Weights of a small CTC audio transcriber: norm rmsnorm, adamw at rate 0.0011.
Rows from block 9, named by matrix and row number. Each number is 500 + 40 x the weight over its row's rms, rounded and kept within 0 to 999. All counts start at 0. Numbers have three digits each. After the name is the row's rms in percent of the matrix's.
# fc2: second MLP down (model.blocks.9.mlp.fc2.weight, 256x512), inputs 256-511
fc2.4 096:517493394519519505466413496483541516494449432555496568547548464511546500537524539496521443531449466456447502522424526496521470594547453531466487481587539500516521426476497548511508531481524555479578510554517434504475487525473524545456522510491492539570479524466501498469547489545430421530480475473492564531536455540567444530443538484496434446524542515561497551533475484525512478522432490499535452549491472519550530450517503450459507463502539510512483492584466538429553481518495471422463525524556524487434561471505453500490469537538589514511588521529400517463422515542491475512541458497543461510463499499476471556532525533555469402552496474503473516466548513480573555467487457506454496378455555493476452540486522516546454570508515496504480546530494477529467620531447509
fc2.5 099:495547485510468540524579536485555548543513561451479501513496558489482507459413524435498571528486553467499546546483462487438481491521494437478485556540477520467436445441521475515494517493496544476536502473567465416477601524469462446505534479490484541544474489544534559427414491440472529495506495459531486496470549445499449494486474496534479486411425429550525447504520522557532549493487472580533564482550507479523539529467440498427548514526491492537482478451437505523528514488478435491455462494539478493537491510566477523497556474503538471520530447437501519477501455491457523456503466526446534519498475484479534475465557453482475450495421505588514553546567395505469433500507483448482557633482568553448511497506496479431475506571450470508548473474488555490554507403537511
fc2.6 100:500524541497623434559614465548544471521597508507526482460521488445519505498560475486528430594480500526491565472486509565470483579484479498528468527501470502504510455492569548515553472535487457466509430471435511540418515490526494568533560460510389538435479418557512511568537510475513495468468558456502499483555466580468504481510461433461493518487564498530564434507452543540504479493494509414498542534559537499470575515509496511510526500517477501539519555544466483520505496512504500500522470479534485523445521476526545511530525531506532509522550514512465546527573529407465497450514541496493586488435485527515496495489540508464583522491476489431549491520420497498447477538490456498459496468506514612461580377488472531488511482486517496520567507561447452492461513501456520
fc2.7 105:436485499575416427539450435522539562481503498480474462513423544614554491441575514509534467513524533441461476558478461572508465479523478490509465587538424531464494403492476479494545513450471467543475524532459512538495533520502492545539548526526557467534542516505540531476452516491451559559473491487468574522501475454440467480526463500408465498477497480506578417460440548491576521506526485501551463546447479552448533540477488467443475507555493560475477446583495543578465499451523502490517474479482521523487457515457472468504541514550496503444474554517491467473500483484416470542553543496487549536510454494489490484496439479462562447499482537508503553481491531494437504439482467454436511583523512525500495535473472490496487492448436532561528523480505463484476367530459508
fc2.8 107:465525598476525503558451506593495490532477423493490540452511550533517446544504513547474540437428504535508543490523472591505478475430444459466529506525503510475448569561425497564486487438492493444495514537485436502386453438533528558511482535498545536509518457538441552495457498472447483445487479539533525498539451551471475529521572556507495559459524425514482515523582516487514559446499536486540515487529482541477442514539428497484505527547507514540489483558463471496501507502462515399531519561551460504564465581475562455477474479540543463458494513571423521516503466470478511507506463554474469472505510507498597553481507512526483518541485544506538463505465510482558433560511517472540533465490508459425449568513469520527532560433540466531490451544584463517512503540512489
fc2.9 101:499512515502514496507518422505490487516538497435459532536477446498487408510487500449501495465480498502504477493487505542498442475495575465474440489500484463490510459465474461474509508524498475501466504464479485435526489477485494517490435510477480496518426526496516472531527503485487487505444453400472490531413495460565487530512511449432523456519514482507492471465421482511650532516561476568470475483493473490499515505472557502498494499466556594416446484494467460562570469441482468456498462521495448477489435410458472471479419467468518490454484440507541497409535421524428493507491526453464500468516501508480451542455513407577479435459479485508469528460460526486471502528551442481469448450457543482467536513502512451497427497470555526493459389498455525438509431575508442
fc2.10 099:526504490486506478486548557509542467505535534446501517472487501506505444507515512527484518498521486507398511460522481529493504492495504437545527544474461548502487546406462477512554503586504475505497479477520574524508530548484485482552584479361448434414475496493505431444456468562551494444527462470523512527462534486475505497500518491520524459486410440520494530492552508429551494483589470495509569422499509412551458498460417484513550521489509526456491538440482517414547421556508519488514490472520497548477486489558426464615492457492467447549566496498478477475445568471519500477482493473466528559478564523529448524456493515452442524445455546471460454572559454474458425427478510520426519462565444488442498473494511468497511461533485488430517498427493420483486461484493417
fc2.11 102:508461480489457517440562540576517434518557434459507471512505490416523483507534511413469572467508496500561559509505454418469514469475541556519508490523496492498481451495430396511453549590437604529514553511554494534564393436477509432522568448451482423427513532484513549469489475431521507552449567516634532532510457469442423470473508542447483488495502442517437518550549523473517525512520496507526445515456446489514429548499557524519514506524567491493521472575470528546503485505541542464453470484529456496489492527493472541483483491532549534475502482485514518556446539432525500503532499523441575541551545478619508516546497517506599530488574547553475482523470485489481522526490476473526540494522510515468514571519466600484500506445446493474500567491511478413504565467486548
fc2.12 102:546511491449464576475492489464528508568469575495590548489496549482506513483517473517427570511485467486491431493531471512458508554515445530441463572477558491462431541476462478537518485570515511471554539510503492504515443501430495526489476562508463485463501514461496494525527444500528549519538446490520533542523497430471592435453497398626415495517456472546439525503505530547507545523496539617501546538501477595539486537481462439466519515534517547501479486475481484506485513488525501488523475482531432582525544412498495506495475517470481510489502542528552543535516504529510550591529517513419498584521461529478444481476472489563460564472545505493473448500466496461474495475527459504487474489433583442473496497557482456490493561483522577478403526421475453535555538481461498
fc2.13 102:506504436491470480538599502509408540547427486515509411444475543490586591486527500518473482523502487553544449467537497528454526456500616483458552505491450513469508443459530451531436518515527555450496463469514474491506550473485441456449446508502431453621444525437536538434478491532472467518472493580533416497522550407475530456428460528512492465555489494567534513549500564484478519480473470526531431484499555535445496530514527423474471535460538482548480549479457531458539505545473486558435482463470498605466448529513466504571486523526446456501460460597505439504482511576597480476532462509487555554503480460496486515540497488479469488523487549439427465502517407443479554484484521513533546505488483489474421477482497580485514493512482555545437450452570484509502494426549452
fc2.14 103:509535473487493501474524550466489468440442473501486491484466520495458498518434504538499538580557421494541494564551429577499497492520555443483526448483504533528475554510538526474455418451414506596459501473625546502486470535472522530506484479543513423431539480517515558476463516489513453500544553536473462566576534495462479539458545555487545539504545490556479528536563479461466522509508538510548585508498475575475418466519510522508547582517482500521516522433503512444535470427514476460496615535526498497521572494486495539493495498556487483425504497494603467589388477508449498465547476477543575588521489564498499510549482491470510507560446508474502473524439550481512412572507455547525473539459526537502489429405443484437462539458480502594457501455511490496496459465491484
fc2.15 100:483481460522527537433539526568523514474509482497463507430524585443505496555507544521421496455510494540500497510537530494592506565460489521522503445473586465566477480444468489508497485467537438433478504526419514448517516473467501473472509441473507512531538485534519593500455472413517464443465442522516476500540532479494485511490574586560433480441566592456585518454504506485468461455464551445505393440524482539554481483542441513468461531574467496568478463478511521435456489410487504570446511541490497487543436461484434487488470518486454483483481491491460582499485472510519521547507483554524489472544440491547442478464463448482470549519459525498501472540477534534507501450531465477555577518534490507487490542484474509498458537585511473526500517513516465494492503520466453