Weights of a small CTC audio transcriber: 4500 steps, 11.1 epochs.
Rows from block 9, named by matrix and row number. Each number is 500 + 40 x the weight over its row's rms, rounded and kept within 0 to 999. All counts start at 0. Numbers have three digits each. After the name is the row's rms in percent of the matrix's.
# fc2: second MLP down (model.blocks.9.mlp.fc2.weight, 256x512), inputs 256-511
fc2.1 101:530479429473435531483407539466476531457587532558496530456466433491489459504536492483532510518540526466478490478443475432475522528625468447554472475464446430476562519423407496553530422516521464468454447487464528501502534497512499443540535577530495489477470505487511541472488472479488543524502530507459545522471410471528508447453418505452456534449558536475519491494536492416509490519542492479483497558501509491499510567541479488537425528526521495470487493477508518426483466506468539555460502398459520586450447474505446530472559478451494502471535535463514472516515512554560532526497411483509524528525535524549443482533523512493513475547492487495492487563515457531552426467589472497509489511579495546469574511530457559508498453457496472533392510476453458527483562484544476
fc2.2 099:564570450496498481501514520418497472488460550581459512470517504508549466448482471544541513459498505502456524536485448447430516546546538419559484543515521497534500529512470502537458475536532505440423460553490457537520568505527500523561466620504497402506490474502467501473600419521448493566517442501532502548573419447563508501485492463465437511500470507542512520439489504520548435521551428538476506445581532538516510485465535555524458470517443523503417552425480492533510408518471487477520533418544510528425513489521551467436492440525468537558549574456482502522495508457512465490534488507480535556498455491486452488499484494537387503453575523537450553576523525454532503501480527454503464570533500488509467504424511538548541448504423466515484458432512476540443488483556481
fc2.3 102:526421491459484511504508480462531478553484401535482488432478504495454504469410535492500480515481485440485527477506479443466524514496509480449553526475554511476472569475477519509414580483485460515554520529467481504463537634484527509539520527529523463474494465414547451490554504489465512528527478513454531568479498587511408601503424497533397522489536504520466588444477495484484461470546464599521542555472458473444502499505482519502440434532532533467474527534514487512542476499512514525495532460496449513477555459466490482508517533514512509467490529348453531534515539505515535504540507502556524536492510501520398531484516518429545539464554476482497496481473523504495529464485583520523495492470463525480584540534483530511517526472532484486490507523448530457535562523523567
fc2.16 096:532494499546486471499505524508426481516665453466562499500516502558470456417503469485444471465463467395470524560498575404478443496532529486454509501445527503480470530513530521465510504513569542528561426638494535537527496464425408505419443523506499536485514483579500413478531459541523410486483415451520464490472485544534421545470541490555518437555563485423619456500487444514503551530495547585554506495453477551515486493506479493546455436472522454494450497497528538547436483500488503493473516505527505445503489470526407505454500529476502462500506504515501421454578501570539526572518528465493549462505465602501581521539480505422482470508503457611546589463440497545532493560528498457458497476537511568513492586480481497511569511539555527484496531548535454514490482520480452
fc2.17 098:496497493420559565516559481508507429518524497551535566368494507426511446528428476488547474489536559505460513493525417489545442500438525499485507516474493496423522580570488515510497482455496416414456533510514557536476476525529426436478602503506438496547497507437509506492481495530476394508482492512527396529495509486552560474541484501529481508488546482429551493492492565474557527477477514481493507483509493558489494543578523505535525476444468430517545448494509456469534515509515603517560532503492511556491565507503559554483496519455491521519466481546484568568502441479519500547459546543478436479530499441535517491490448530389521540489445519527437524577488497499457414506441510533579517503416495546489459520443497566490470509519481499474458507453487466440522573472503540
fc2.18 098:471443521506524484518486552536501482551514452518474509528442474478456555565494517458497470479560505491493456527467492521426479505517466450523559490453462550476459577415449479483409503479558509480560533418558435550541470557544481530503537557537555517561523532465498436505493524567440494457514493536537519551499451559526502516470501554496543486487504560430573503467525458506489507492570504458472505440537465551528418535472456516515512492511485497540575455490540503466514487483465506487546481504474502539511467449537461584501478474554542456523582531544499486575512580448508475530529429565557532480543550526607491503512448480530454561521475533489496457450520593471508482536440437464449438491545503444473514508463501499542531488464498481503545468483509537517496520476489542
fc2.19 105:428509539547458457464533452516517432434548470481494505525435453450457470493468486476539424460488507545518456460520517516521501472547468511541550494546510529508543479531515483455510456555525494535518472453470529474562547563487504473510455468520535477541439466483474613508477536492506489488478516445473558433506432509552509453491473485471539515459445479445488474462432541475520530440458517463583496439499465486521491540500531566538480430507462531540501526492452535518550539518534571577569467506500559503465566505499510509538534506521453523509518467453586507480451530464481458426486449508504479423480527512527554518575473530535476431493505514481525466501479391428471464550499462488533531528522454523460451506529460494557501518470485523477478496508509511476474519521491514
fc2.20 093:507482514489535421541591445527533476453549523516461487536494474447499535518530529453464539510493534479566524442577416506421509468511477499491550504529519555520499530490457459490492577486510530512493481531488444440455472549540540516426521517511535501451419481617519514504393510520476454605521438534525563497542410450495501489480484454478444505402551581574488554465489554531520458511448463518564530507506576441520498499438438550461564480439485599477455571435460442594521525509452508538567503524417440467458495516469500452510504464572454449480506516509497494499504489406486483522468459451547517501524491447501477501456485525514404474511550523480426533527515542555473488444477478553461504571456502460548495508481512514512450440511557547534485551489482452517510531514504471
fc2.21 102:515528487469554495492475445506464492477480498487448466442532468443447495511535532516469443546507532482537513549533517512537506507451379518546586475503485458504482414468485478563471516496433547442478473503498508519499515509476488450505577493502454471460431507535552539499497510484459481519516427513510517484532509515535518537491443565473544554526538486511541505499438500534512497477546473445463546468481477510537463552504448451485484498465506414497458558566508526497443490521473469532490513461451562443596493474475454417533544509516486533479541447492423519576493489590489545460473456496536547576460508570576493481557452490511576542554495513440506444506514496416501455514561539505494561470499396543545532442508451511490507495417433486499488562541524409578534535495434554
fc2.22 106:561534505449467463544446527550479478442519483508473536521490473552477539535551501460498488462526477477555552560506505486487469452448434501493494469551460550547482486507514486518486434492480549518557546447562463531483500557571491385472454432465522547529524494501499493509524541505493499498496471431536481542551521547502505516512489472515513455553443519561562524517445516571511503522480458493464555459543430482530499472445501511491540500525506559540507485539516571495451501460528513541492487601444500533506555456462521516503454459581538461495519478428496483475505476455506514480490534503446506580507522473529526581618513461547547485505469513537502494491550525457553609536468446536528560548502483547524539493566517456452429456448513425506530523536457515557470467472457466
fc2.23 098:473499484553573478517527490498471487494516440536493495520468556558432479456449489487486532503506538501485492500445500601533408511522485571464494494470562512549456480495533463478558451433570509503512497533514521500559515498449556463481493521412526489489513405495461484504487608505451430411442489533453440437485526442523473499491498533503546449528517502448431458517458545508571524508517435497469451506503490486515469481527515486472449483471492515493469539498450522419525494488548385523459522534537475508442509500448466489456464468553499448502493461528510456518425531510509519613515522538507575522504446468488502537452571493596552451547507457496481588507463409531556482567555485518480523480514438628497479424465515468493509451554561450496435544489491578557496473423508542
fc2.24 096:467442484526539518448502446460457497482567562413496488517540495476538480536531499468465522501484515509499566584492557507450511592545508507502573452495503510526483434465499524449496424507492498408578410459499534494538551533488529469525591500485517442501561505525530406497496536515477518487498503552424484567472556449499520437504536465578482565473506438485531537459415496510538573495531471495554529455463485541441483483521575435558458522469562486506512455457564450481419558538502541545471525517503483499546512392465558444492500552461491483575469536480435534467469506473534473535484514407454452524498495540523505549558451479500581502521494530516516455470532492448528436418505439451441436507528526542517513475480525500525501526487500549457480525490418530598435484497475530
fc2.25 096:526477513458454447539541520532505511534540493494465478551478521515469550529475421428489494501465470472475488527526511526514514546516462495531457543487435572476576468534508474446507597490528496486590515567535492450470579527489476522436467432437559550494522467498481525454440458523475407521505472449470538513561529449467499484545506516529549489521422432489417498482520534510541486491558542480497548471490527412504482558447501554437479484499424486499430477523480499473572510466557477525491523582455467439495531520568520611518458517428580427518494501522452540461465485502433514551455497580466474533487452457448540451442486444455487452437585500526547478516464505499474450526513462491504529535469513437561518510439546529491507493544484568434474509488459481533492487493466540
fc2.26 103:496535544562479504478500515479474539449439458511490444535506504477486475464561481529484520525520552523486479515477458440512489530497500470487514502488470500429454466578480461441490543430531516574488499489442506503517514442561520568495481543516455460416563505493444461456552452499545489525535493521472486488540512506469445493580594544501425451451512539529434483560425477535500510484502487513500475451543486503471526539443488505466517505442411573517492452516564577495531476462449518475552517495504499481490490550465490500519487451456541488497526600579500558507481500487448444434502538507565479465455494520481473517561467434566412533485502414536519495467519551535522528441545509508506510525504513433510542485566557544503476491535464515488540520557568505517485502553524481
fc2.27 098:574527492513470533497541482459507525474546535471534540477483434433531516443501411469433484600560543547529486497466499507587486520484468482546501519487432499474526468486573504530628480464528535535536450538558510455475531447481458457460535452463504522434480434521491519560468490561455477429486476546477500565480493492497512448486553505482592501532464448492547498545407473499543539431477502480458443513451496518499482495522429485506409528447535509529508534504518524421503534545475550476493412503472540414478479547570525496532567496521464488445517423412423526462515477565543487504512471495532464462433525483574524524517485449517503529504421545484517525539488416528515434488477519470456411480508458538554564397501435469434524463577502460542480498524521479525433521530517522
fc2.28 099:474506505470450582508401497487492511621507484433470420473422466527484474448515485414487461480496457453499459532456528540483540497478505523556434515528522553494487468468465489413510554558505499580495599575493487492521481508516542515464400511552475502528495479530489509494454478485515481509485489516494557537465479501473478501467473516502519509494497457424466461516483480500513441499536496545512486484449516487516500496526431488492394493451460435474507476573564520470473544449551512466398459485526458431557468487534498541486534495476500519432485432438478515529511546484542455495525433389576543465523488474546541542509503455435443590518528447444425550470428509522500470540492508427454535547551448453473511513454514567494439475494491490483488524514449434510478542559505447
fc2.29 096:479419551492511495442521446520500535462604539457463487463538552538447525452566511547483415434486443496511627474480539506547488512552446457478512484534470537505544546488491461495485479467511457573532510448507562508453553475537496493503578496537547531422485460462510468493455512570538477536486564541505538572480527558535514516536544450480498545506511459505478474504491557508494526465509519555524513508516490499485467514458527497482477508471514485504544525466418457524530474526452429451496508525581476417531559457542511464479545459471463482487482507534493477478568502514492459406435483369510503474522497497453514470450574491485530572521534498568512536541495470437517520448559478490480443530415461467496468453561535426439536472536454503489516476514513480534499470460509405
fc2.30 100:472465457468508476517493506449521524500616434479463464466484466548525538504566403518475486486455481512504533495456530457486567489501564549484481507527486527497491425425446500481543590441553473450576507502465507492580586489517437551433472454501531519476500495530569464540471466530542474494518475471476490536473489548479487461479494519508478490505532440491484438535512511527512503424581507561563504512479509514465469478527496492467453547426519523502474505514529459468515521467514556504490468447473501499418567526505457486488404492486547516525526525535415505465517509502482524502477545432534507491511490483510508534514477560546521553483490500503481523432466532499489518411408478543504374534435554493483528546530486466522473446499441423480465537460550527452516480534495459
fc2.31 098:535483557437459491473514399422485460481519419516494493478515541485555508513540478425470545479475483491483452519495491496434545495518504522484452486515587509517511506514409472498486510493467543531538516469491569541504551530565496505541508479563534529536532500495542448525495479591466414542560447480455479507527416524576508493494556470541463482517513532455486507549508501458488536512541499488481504496459551485509514502583565528510409396518509513508461483513484509481513476426466545526471540489527478450379534577473528489522484530559475500550545524533501476538519482475501485529459516471518482493537502507526426547516514501564488483461468473558564467512482515448489496459501499506477525538502528447525551450460578480491456467487439493468537408539473465486468527550541485
fc2.32 097:472551500542425522423377464534475481537515492556484541513520472519510520477443453507436523526450515549520480486515487476618526448550527503571497445445513466511423521484440546517487587473465444546417525576527460501462425478462540534506529557508501493471537490494523467551505543531599464435531503480512478491566482465510432574489535539519458532539577530535493516514524486575488551507508465518449565452476494467480466504536569440549443500476534521520489548473497467556501505569506465528501507510528559465520541507482555505452493566479481472444495502522519496536489492515483448498479500546461473432516536526504495538477504465517509506506592465514473477444437515534471509404564524516508476489479486551521531441599508544506548501495585527450430523488438475476517523519535455
fc2.33 099:489488504454523452569466532494487516504413526512467488430517530508517491552542485500553540455486508497526497531477425495501575479500420435499517569486544558491459601531478466495412479460417449474467494514614451536481418461518473469494502523552522538440514438522520531517503501445449532458425549510502455479576484430454493490508453611431486503450472477554537552456607527507481598501505445510476559499530483523457408516537525540550501473556545498486529578496584419540528512584455553546554470504439501532500468492465458501505470479470526505530499451506464588524449508452498475508510472559413541522489549514557517515502545491444444550504527496461488510513570491607437485509418442510451447499538464524514495468476504512535510599453481475477514516477485516519475478482465535
fc2.34 093:532522528422503522473432515498537545533495435424544505529513476488590515494532423503553543545512513552527427479513537471494455537494498430528493491472412538470537523519492514484589504523506513579500424377410540482544473535531507491489475471509513454496481525456493432504540436466551488489517521536507470432545606489518530481529482523507460451507432518483489483500521500553554576560467516538448511546526466546543532493499507510524601461466398481492477503522508477477515481497495440428445509503464473559579504460519559525475530511462499551468467434468542532408579496492514502488455434514532572442478520498479535487475484562512472569516547407524500457520451482437492502506461510572534493503445487452488548442471518443485498546556538525516520535486474470547426472537534487
fc2.35 093:460510543451442607487594514523548479389462504544530541485449530421583534464472438487552506624489520532492515547476481552514479569498454457515522454501447538518534470549433581428510445499542542508492491437440554488538433502481503477506526473561501548493473435490487482514572518514579485493515519492463482508491559528545548413523502521530528481525506496525485445470464479458464549518491538442526489476489526517568575486507473544536575476518455415520516473468507543465449505503565440523484554497500530463482514454559485521469473509471448499514546524461628478517529517460483500423455468508568497514579492432464537528500454460555611535501504508645475497489496550478465531491522518560533526523497556539499467461500523530467552475528466523448460495507514444476542540480500472
fc2.253 099:499517499476392449573454510479510508457386522431509531505453487514434531461516475512507577468436483530539517477574517460445541527509545547517455545486516499500474525454498540475440514479499583555539538471564503495554532484480519516444475492469448575521596523482479556484557458544520499516563541497579447504493529519466474520494538524545462485540533474561484489490485499529493494518442452501475513457555505484489440540510529558450550540498487489577557440542558512542473494500435521477471490488373462447460574528533484500518471462488514449535536549418564492426501471464567537513454452520550532492479484550494583488521516429481458426491509529536427455525511472472526543480512471504520450527453409525506533454493539519460529476589463481530482514481480487521564493476503489
fc2.254 095:423464546505531512479539550606535490456527493493475412522491453480472535518457509477496520549566490533488442481504554498516543563500547565478480465569520485556441409508564512484553584458517466465497498539584559478496510510430497544435505522550483517481522504577473427476511533485496515456514507479483536474531502430428523455472501480534494453493559463433454457584447517551530539492492481477480535545507528492539521501566484516514476541501493523471570421470582431536514562492471518507521536488601529484540531505437475531499514474516530490518459430477522506427422513542470514500540498449542444443487533522548459538595485506506498411491527503479550518509560557609460474492448520512551465423488487507461499559438512498497475477497521565514585467503464524528510489471576524
fc2.255 106:520514556474450492474525506555475455533462534553486466468466483554461564578513513511494583551455526495531507489542407519451477429451427438564490491452444540457503575480444510520432447539464488466476452484441503525407508454544509481515516558508437445518509547411431455471472494493569436445449472487489559562564575520480423517521548610547444567486486525573448488503514529489440414455583462518491470439575450579473481462472516575523553539510464508528456525514528447491608498519487540474523518512462505516503432522511500457491499470481514480477497472469470540524491510546472480516513515476522529490440483477523450575462501519474398439514491484490534560519482485530495519460500515530506532502560471453492431464492549503525489512509514526548498534535569476516506453567548474