A small CTC audio transcriber, trained from scratch.
Model: arch conformer, layers 12.
Data: trained on short read English sentences (LibriTTS-R), 26041 training examples, 11.1 epochs.
Rows from block 9, named by matrix and row number. Each number is 128 + 32 x the weight over its row's rms, rounded and kept within 0 to 255. All counts start at 0. Numbers have three digits each. After the name is the row's rms in percent of the matrix's.
# fc2: second MLP down (model.blocks.9.mlp.fc2.weight, 256x512), inputs 0-255
fc2.0 106:098120103119174137078111098149141103098133152095106110127168118136166149195149158167157155133166112120102099166107130111093158169123120152110120133168141097207145195122173093126120148096096123103093152136151091121201166062157109112168115150088182164159107110094114101108053124164089132155146032121092152143062122193156106136094165155123081171066070109148177111159097132127140124131119080106174076086135126134141125092141162146149136159118164080107118134113062086151101102098105105047060127114114105132125105143119137128130032112077142091102087210162131153182150121127116102090154116115127085136089126174175159078134089123136041147118137149149086113111093161174160085097159090136168077157144123134161153128181120178089122112148122079092138070081130074116189116089120088
fc2.1 101:104120140138147131139126143148183097151131128109173090102140137176155138108076096170101122164134117159095114184091146114144109104060197206110110082138164136155167143108129139142151131066146075130089151104125120162170183133154128170141166101055151162127144108120119133094151122084114115077087106141099177061158154045111126146120111159118147124133132163077097189146089155138149161175153109106137135068106099124128111172072147045162112076122121120100166118094154094226182193168108145077092114128124102132155148132139066154116085076132141117145174186146117135153110079131139092110104127118176099163151164161103141090138147160128093091188180099104101106132073122123151109064134137173126135099132140087070152099148129072176181118163109141153099147099119169187187175117116083
fc2.2 099:114107144136132011107104097095157084116142108107136152123122146132099135103141144133089084188156138149136124126141053134142112095141147150086128089112131173105174131102147128145141066143118108108108178089152136127111147089179135160107161144091087103152128181178131170123154157093126134109172143135135159181138081133158129104118065067127110154103119168138137050112126057135113113138100147147146137117127140106134121120145049102101177082084120135104117129104083086151136114030142120115138134166145115093146148151131120102109096190123101138112125085146154093121111133170132036093157093119085061111140207105166087096087172068193161132138116148105125112184136159094043144148115187132060119156083101125110117132139130118117173131117107146119120089129114097124154207109114113
fc2.3 102:140043137098076094106145075204129126054144110106115144123104076098181183073128197140136113117165108101172158136086071148163180102143144150094122134109147206103155118118169193126083136134094108099126133071178138093173191132115096102155130164148120181186166061102133103147122139154165119129095116133065135137121154107148105123175193129107175122132156156156129116119181121108115122068163148131104102127116149059096145120102236164160144059178118128192102128139023087114159174122129141145098149112141133194138133079090107166146075117155161074146160143160148075109115131168130064217141127070130146091072107092135150130117102126120130101133117109120116165129116139163077141164104118135127166114113143159122137145129140158113146158072169120143106176102128143094145118139178178
fc2.4 096:144105195135115104157101141095146201114093146145100090137107120147098123106141108193145137064191129191136069186142089127153119127145131148101132100141097151151120126161099143099123173098128141198114196107113124104162157108116119147131125184108139156138106131090114072143165158135140192168116116146076189097173118069173090086099147147112122127188113140154099138096130100082063208083147089112120115147118086184104184126122175143091118156111112178148134098128114150070169146045100152090081088087157145121099103162133156132145151128144185090131110142148096132142146161118108155109115067147159152085120083120113150128127131098165120113155154077095144101114166186111137150154126139102150170130160101109078119106101196160101145173132134121136161149080123139049127128035125141
fc2.252 098:183118120163150068156105125163147158086126134134105119101077109155149143134076085146145216147184163145105143160140191163141089138143132164180072129170140165147086122062136173108152129186109130132098152117165087148083061101192157129203110187135133129082102173131125096125157118095149122141112108058149109124150122078103121129162121115101119149210090103160137123140112024107156074186121160146150111151125142178165102079152117098078151056150104060090108123133067138187104104082145154106138137146114142113112143092131101186101150133143197130130126123138129128141164124119098148084147136128176143172115154101144095181154089087142108109122117152133101160143100090118080120107127149122104103116080085088157135134135081169147082141172096133133109123109150104105136139162148161
fc2.253 099:082145137095085158137078124108125107104178119147130182110173120148159145153170159124138135149113160100180081098125110139182080101125105108213167165114152142161113091076085138127131175131154122073183189125196162067120123113110169088159097114113134072163125204128143125102133113155148151044129126056108088064105203181147120159109153089104105136170197075152122116143217172137112147103152139096122133114195113108123165080136187073178179137134124147135127098113071096148106147137081135193180114166160167082132124148173147111134175153135104120122198104118168100129083081184106140146150156141103169116135110123136125122134119118115109189160138197122058104107169154180154104168087105125163137165138129118087129120140111170102137126118130115119134105143136136074150075123148101
fc2.254 095:086181154087105194126135101109175148173093136125118158112158118080204158181130089169172116129125169152117108185129164157151149103103111107114086037156133131139103123125171148090148171138147095135149097134093123088100123153135143198204183083160119126154140221131123123201097177121059128130099112129139137190100097099142148053136109111109142099124178138130101164122124121112128090123091081167118201124177154135067069120117135147093121129139119160133163126145133119118086176120162105110083102087093157110104096139179128177120174112122129100076138107147144117152162120114091089098102131159135134125128079151091208073117174129168168106092132122142149128100137146141134110146052146095087153163108072124136153167146140131159212182141138096157131099208154159140107101145123110
fc2.255 106:099134087158152058160070126172136175158114105135120084121089183175050114119157075095131133132132139146122091149172141149093103186142118124117177132121108160189131132152146117150129122097131101152120142130197116166143141117142136169136124115098123127136079147121141095110132123194126125101096156090089132102126120125103120119136071157104137157099169109148141052111122162176179126119135109140141091153124076146125169126061203103130090148124097178083122143110117112087203132124149137168154171215110137082160124116107105129111076150182101179099187127161176083096116107163154128056175167127114065190133169168124143151063135159146121103127127129082077151170173136150096192158149126188139160149126140121095160142065151127142118119111174203110111096136154085168117123100143163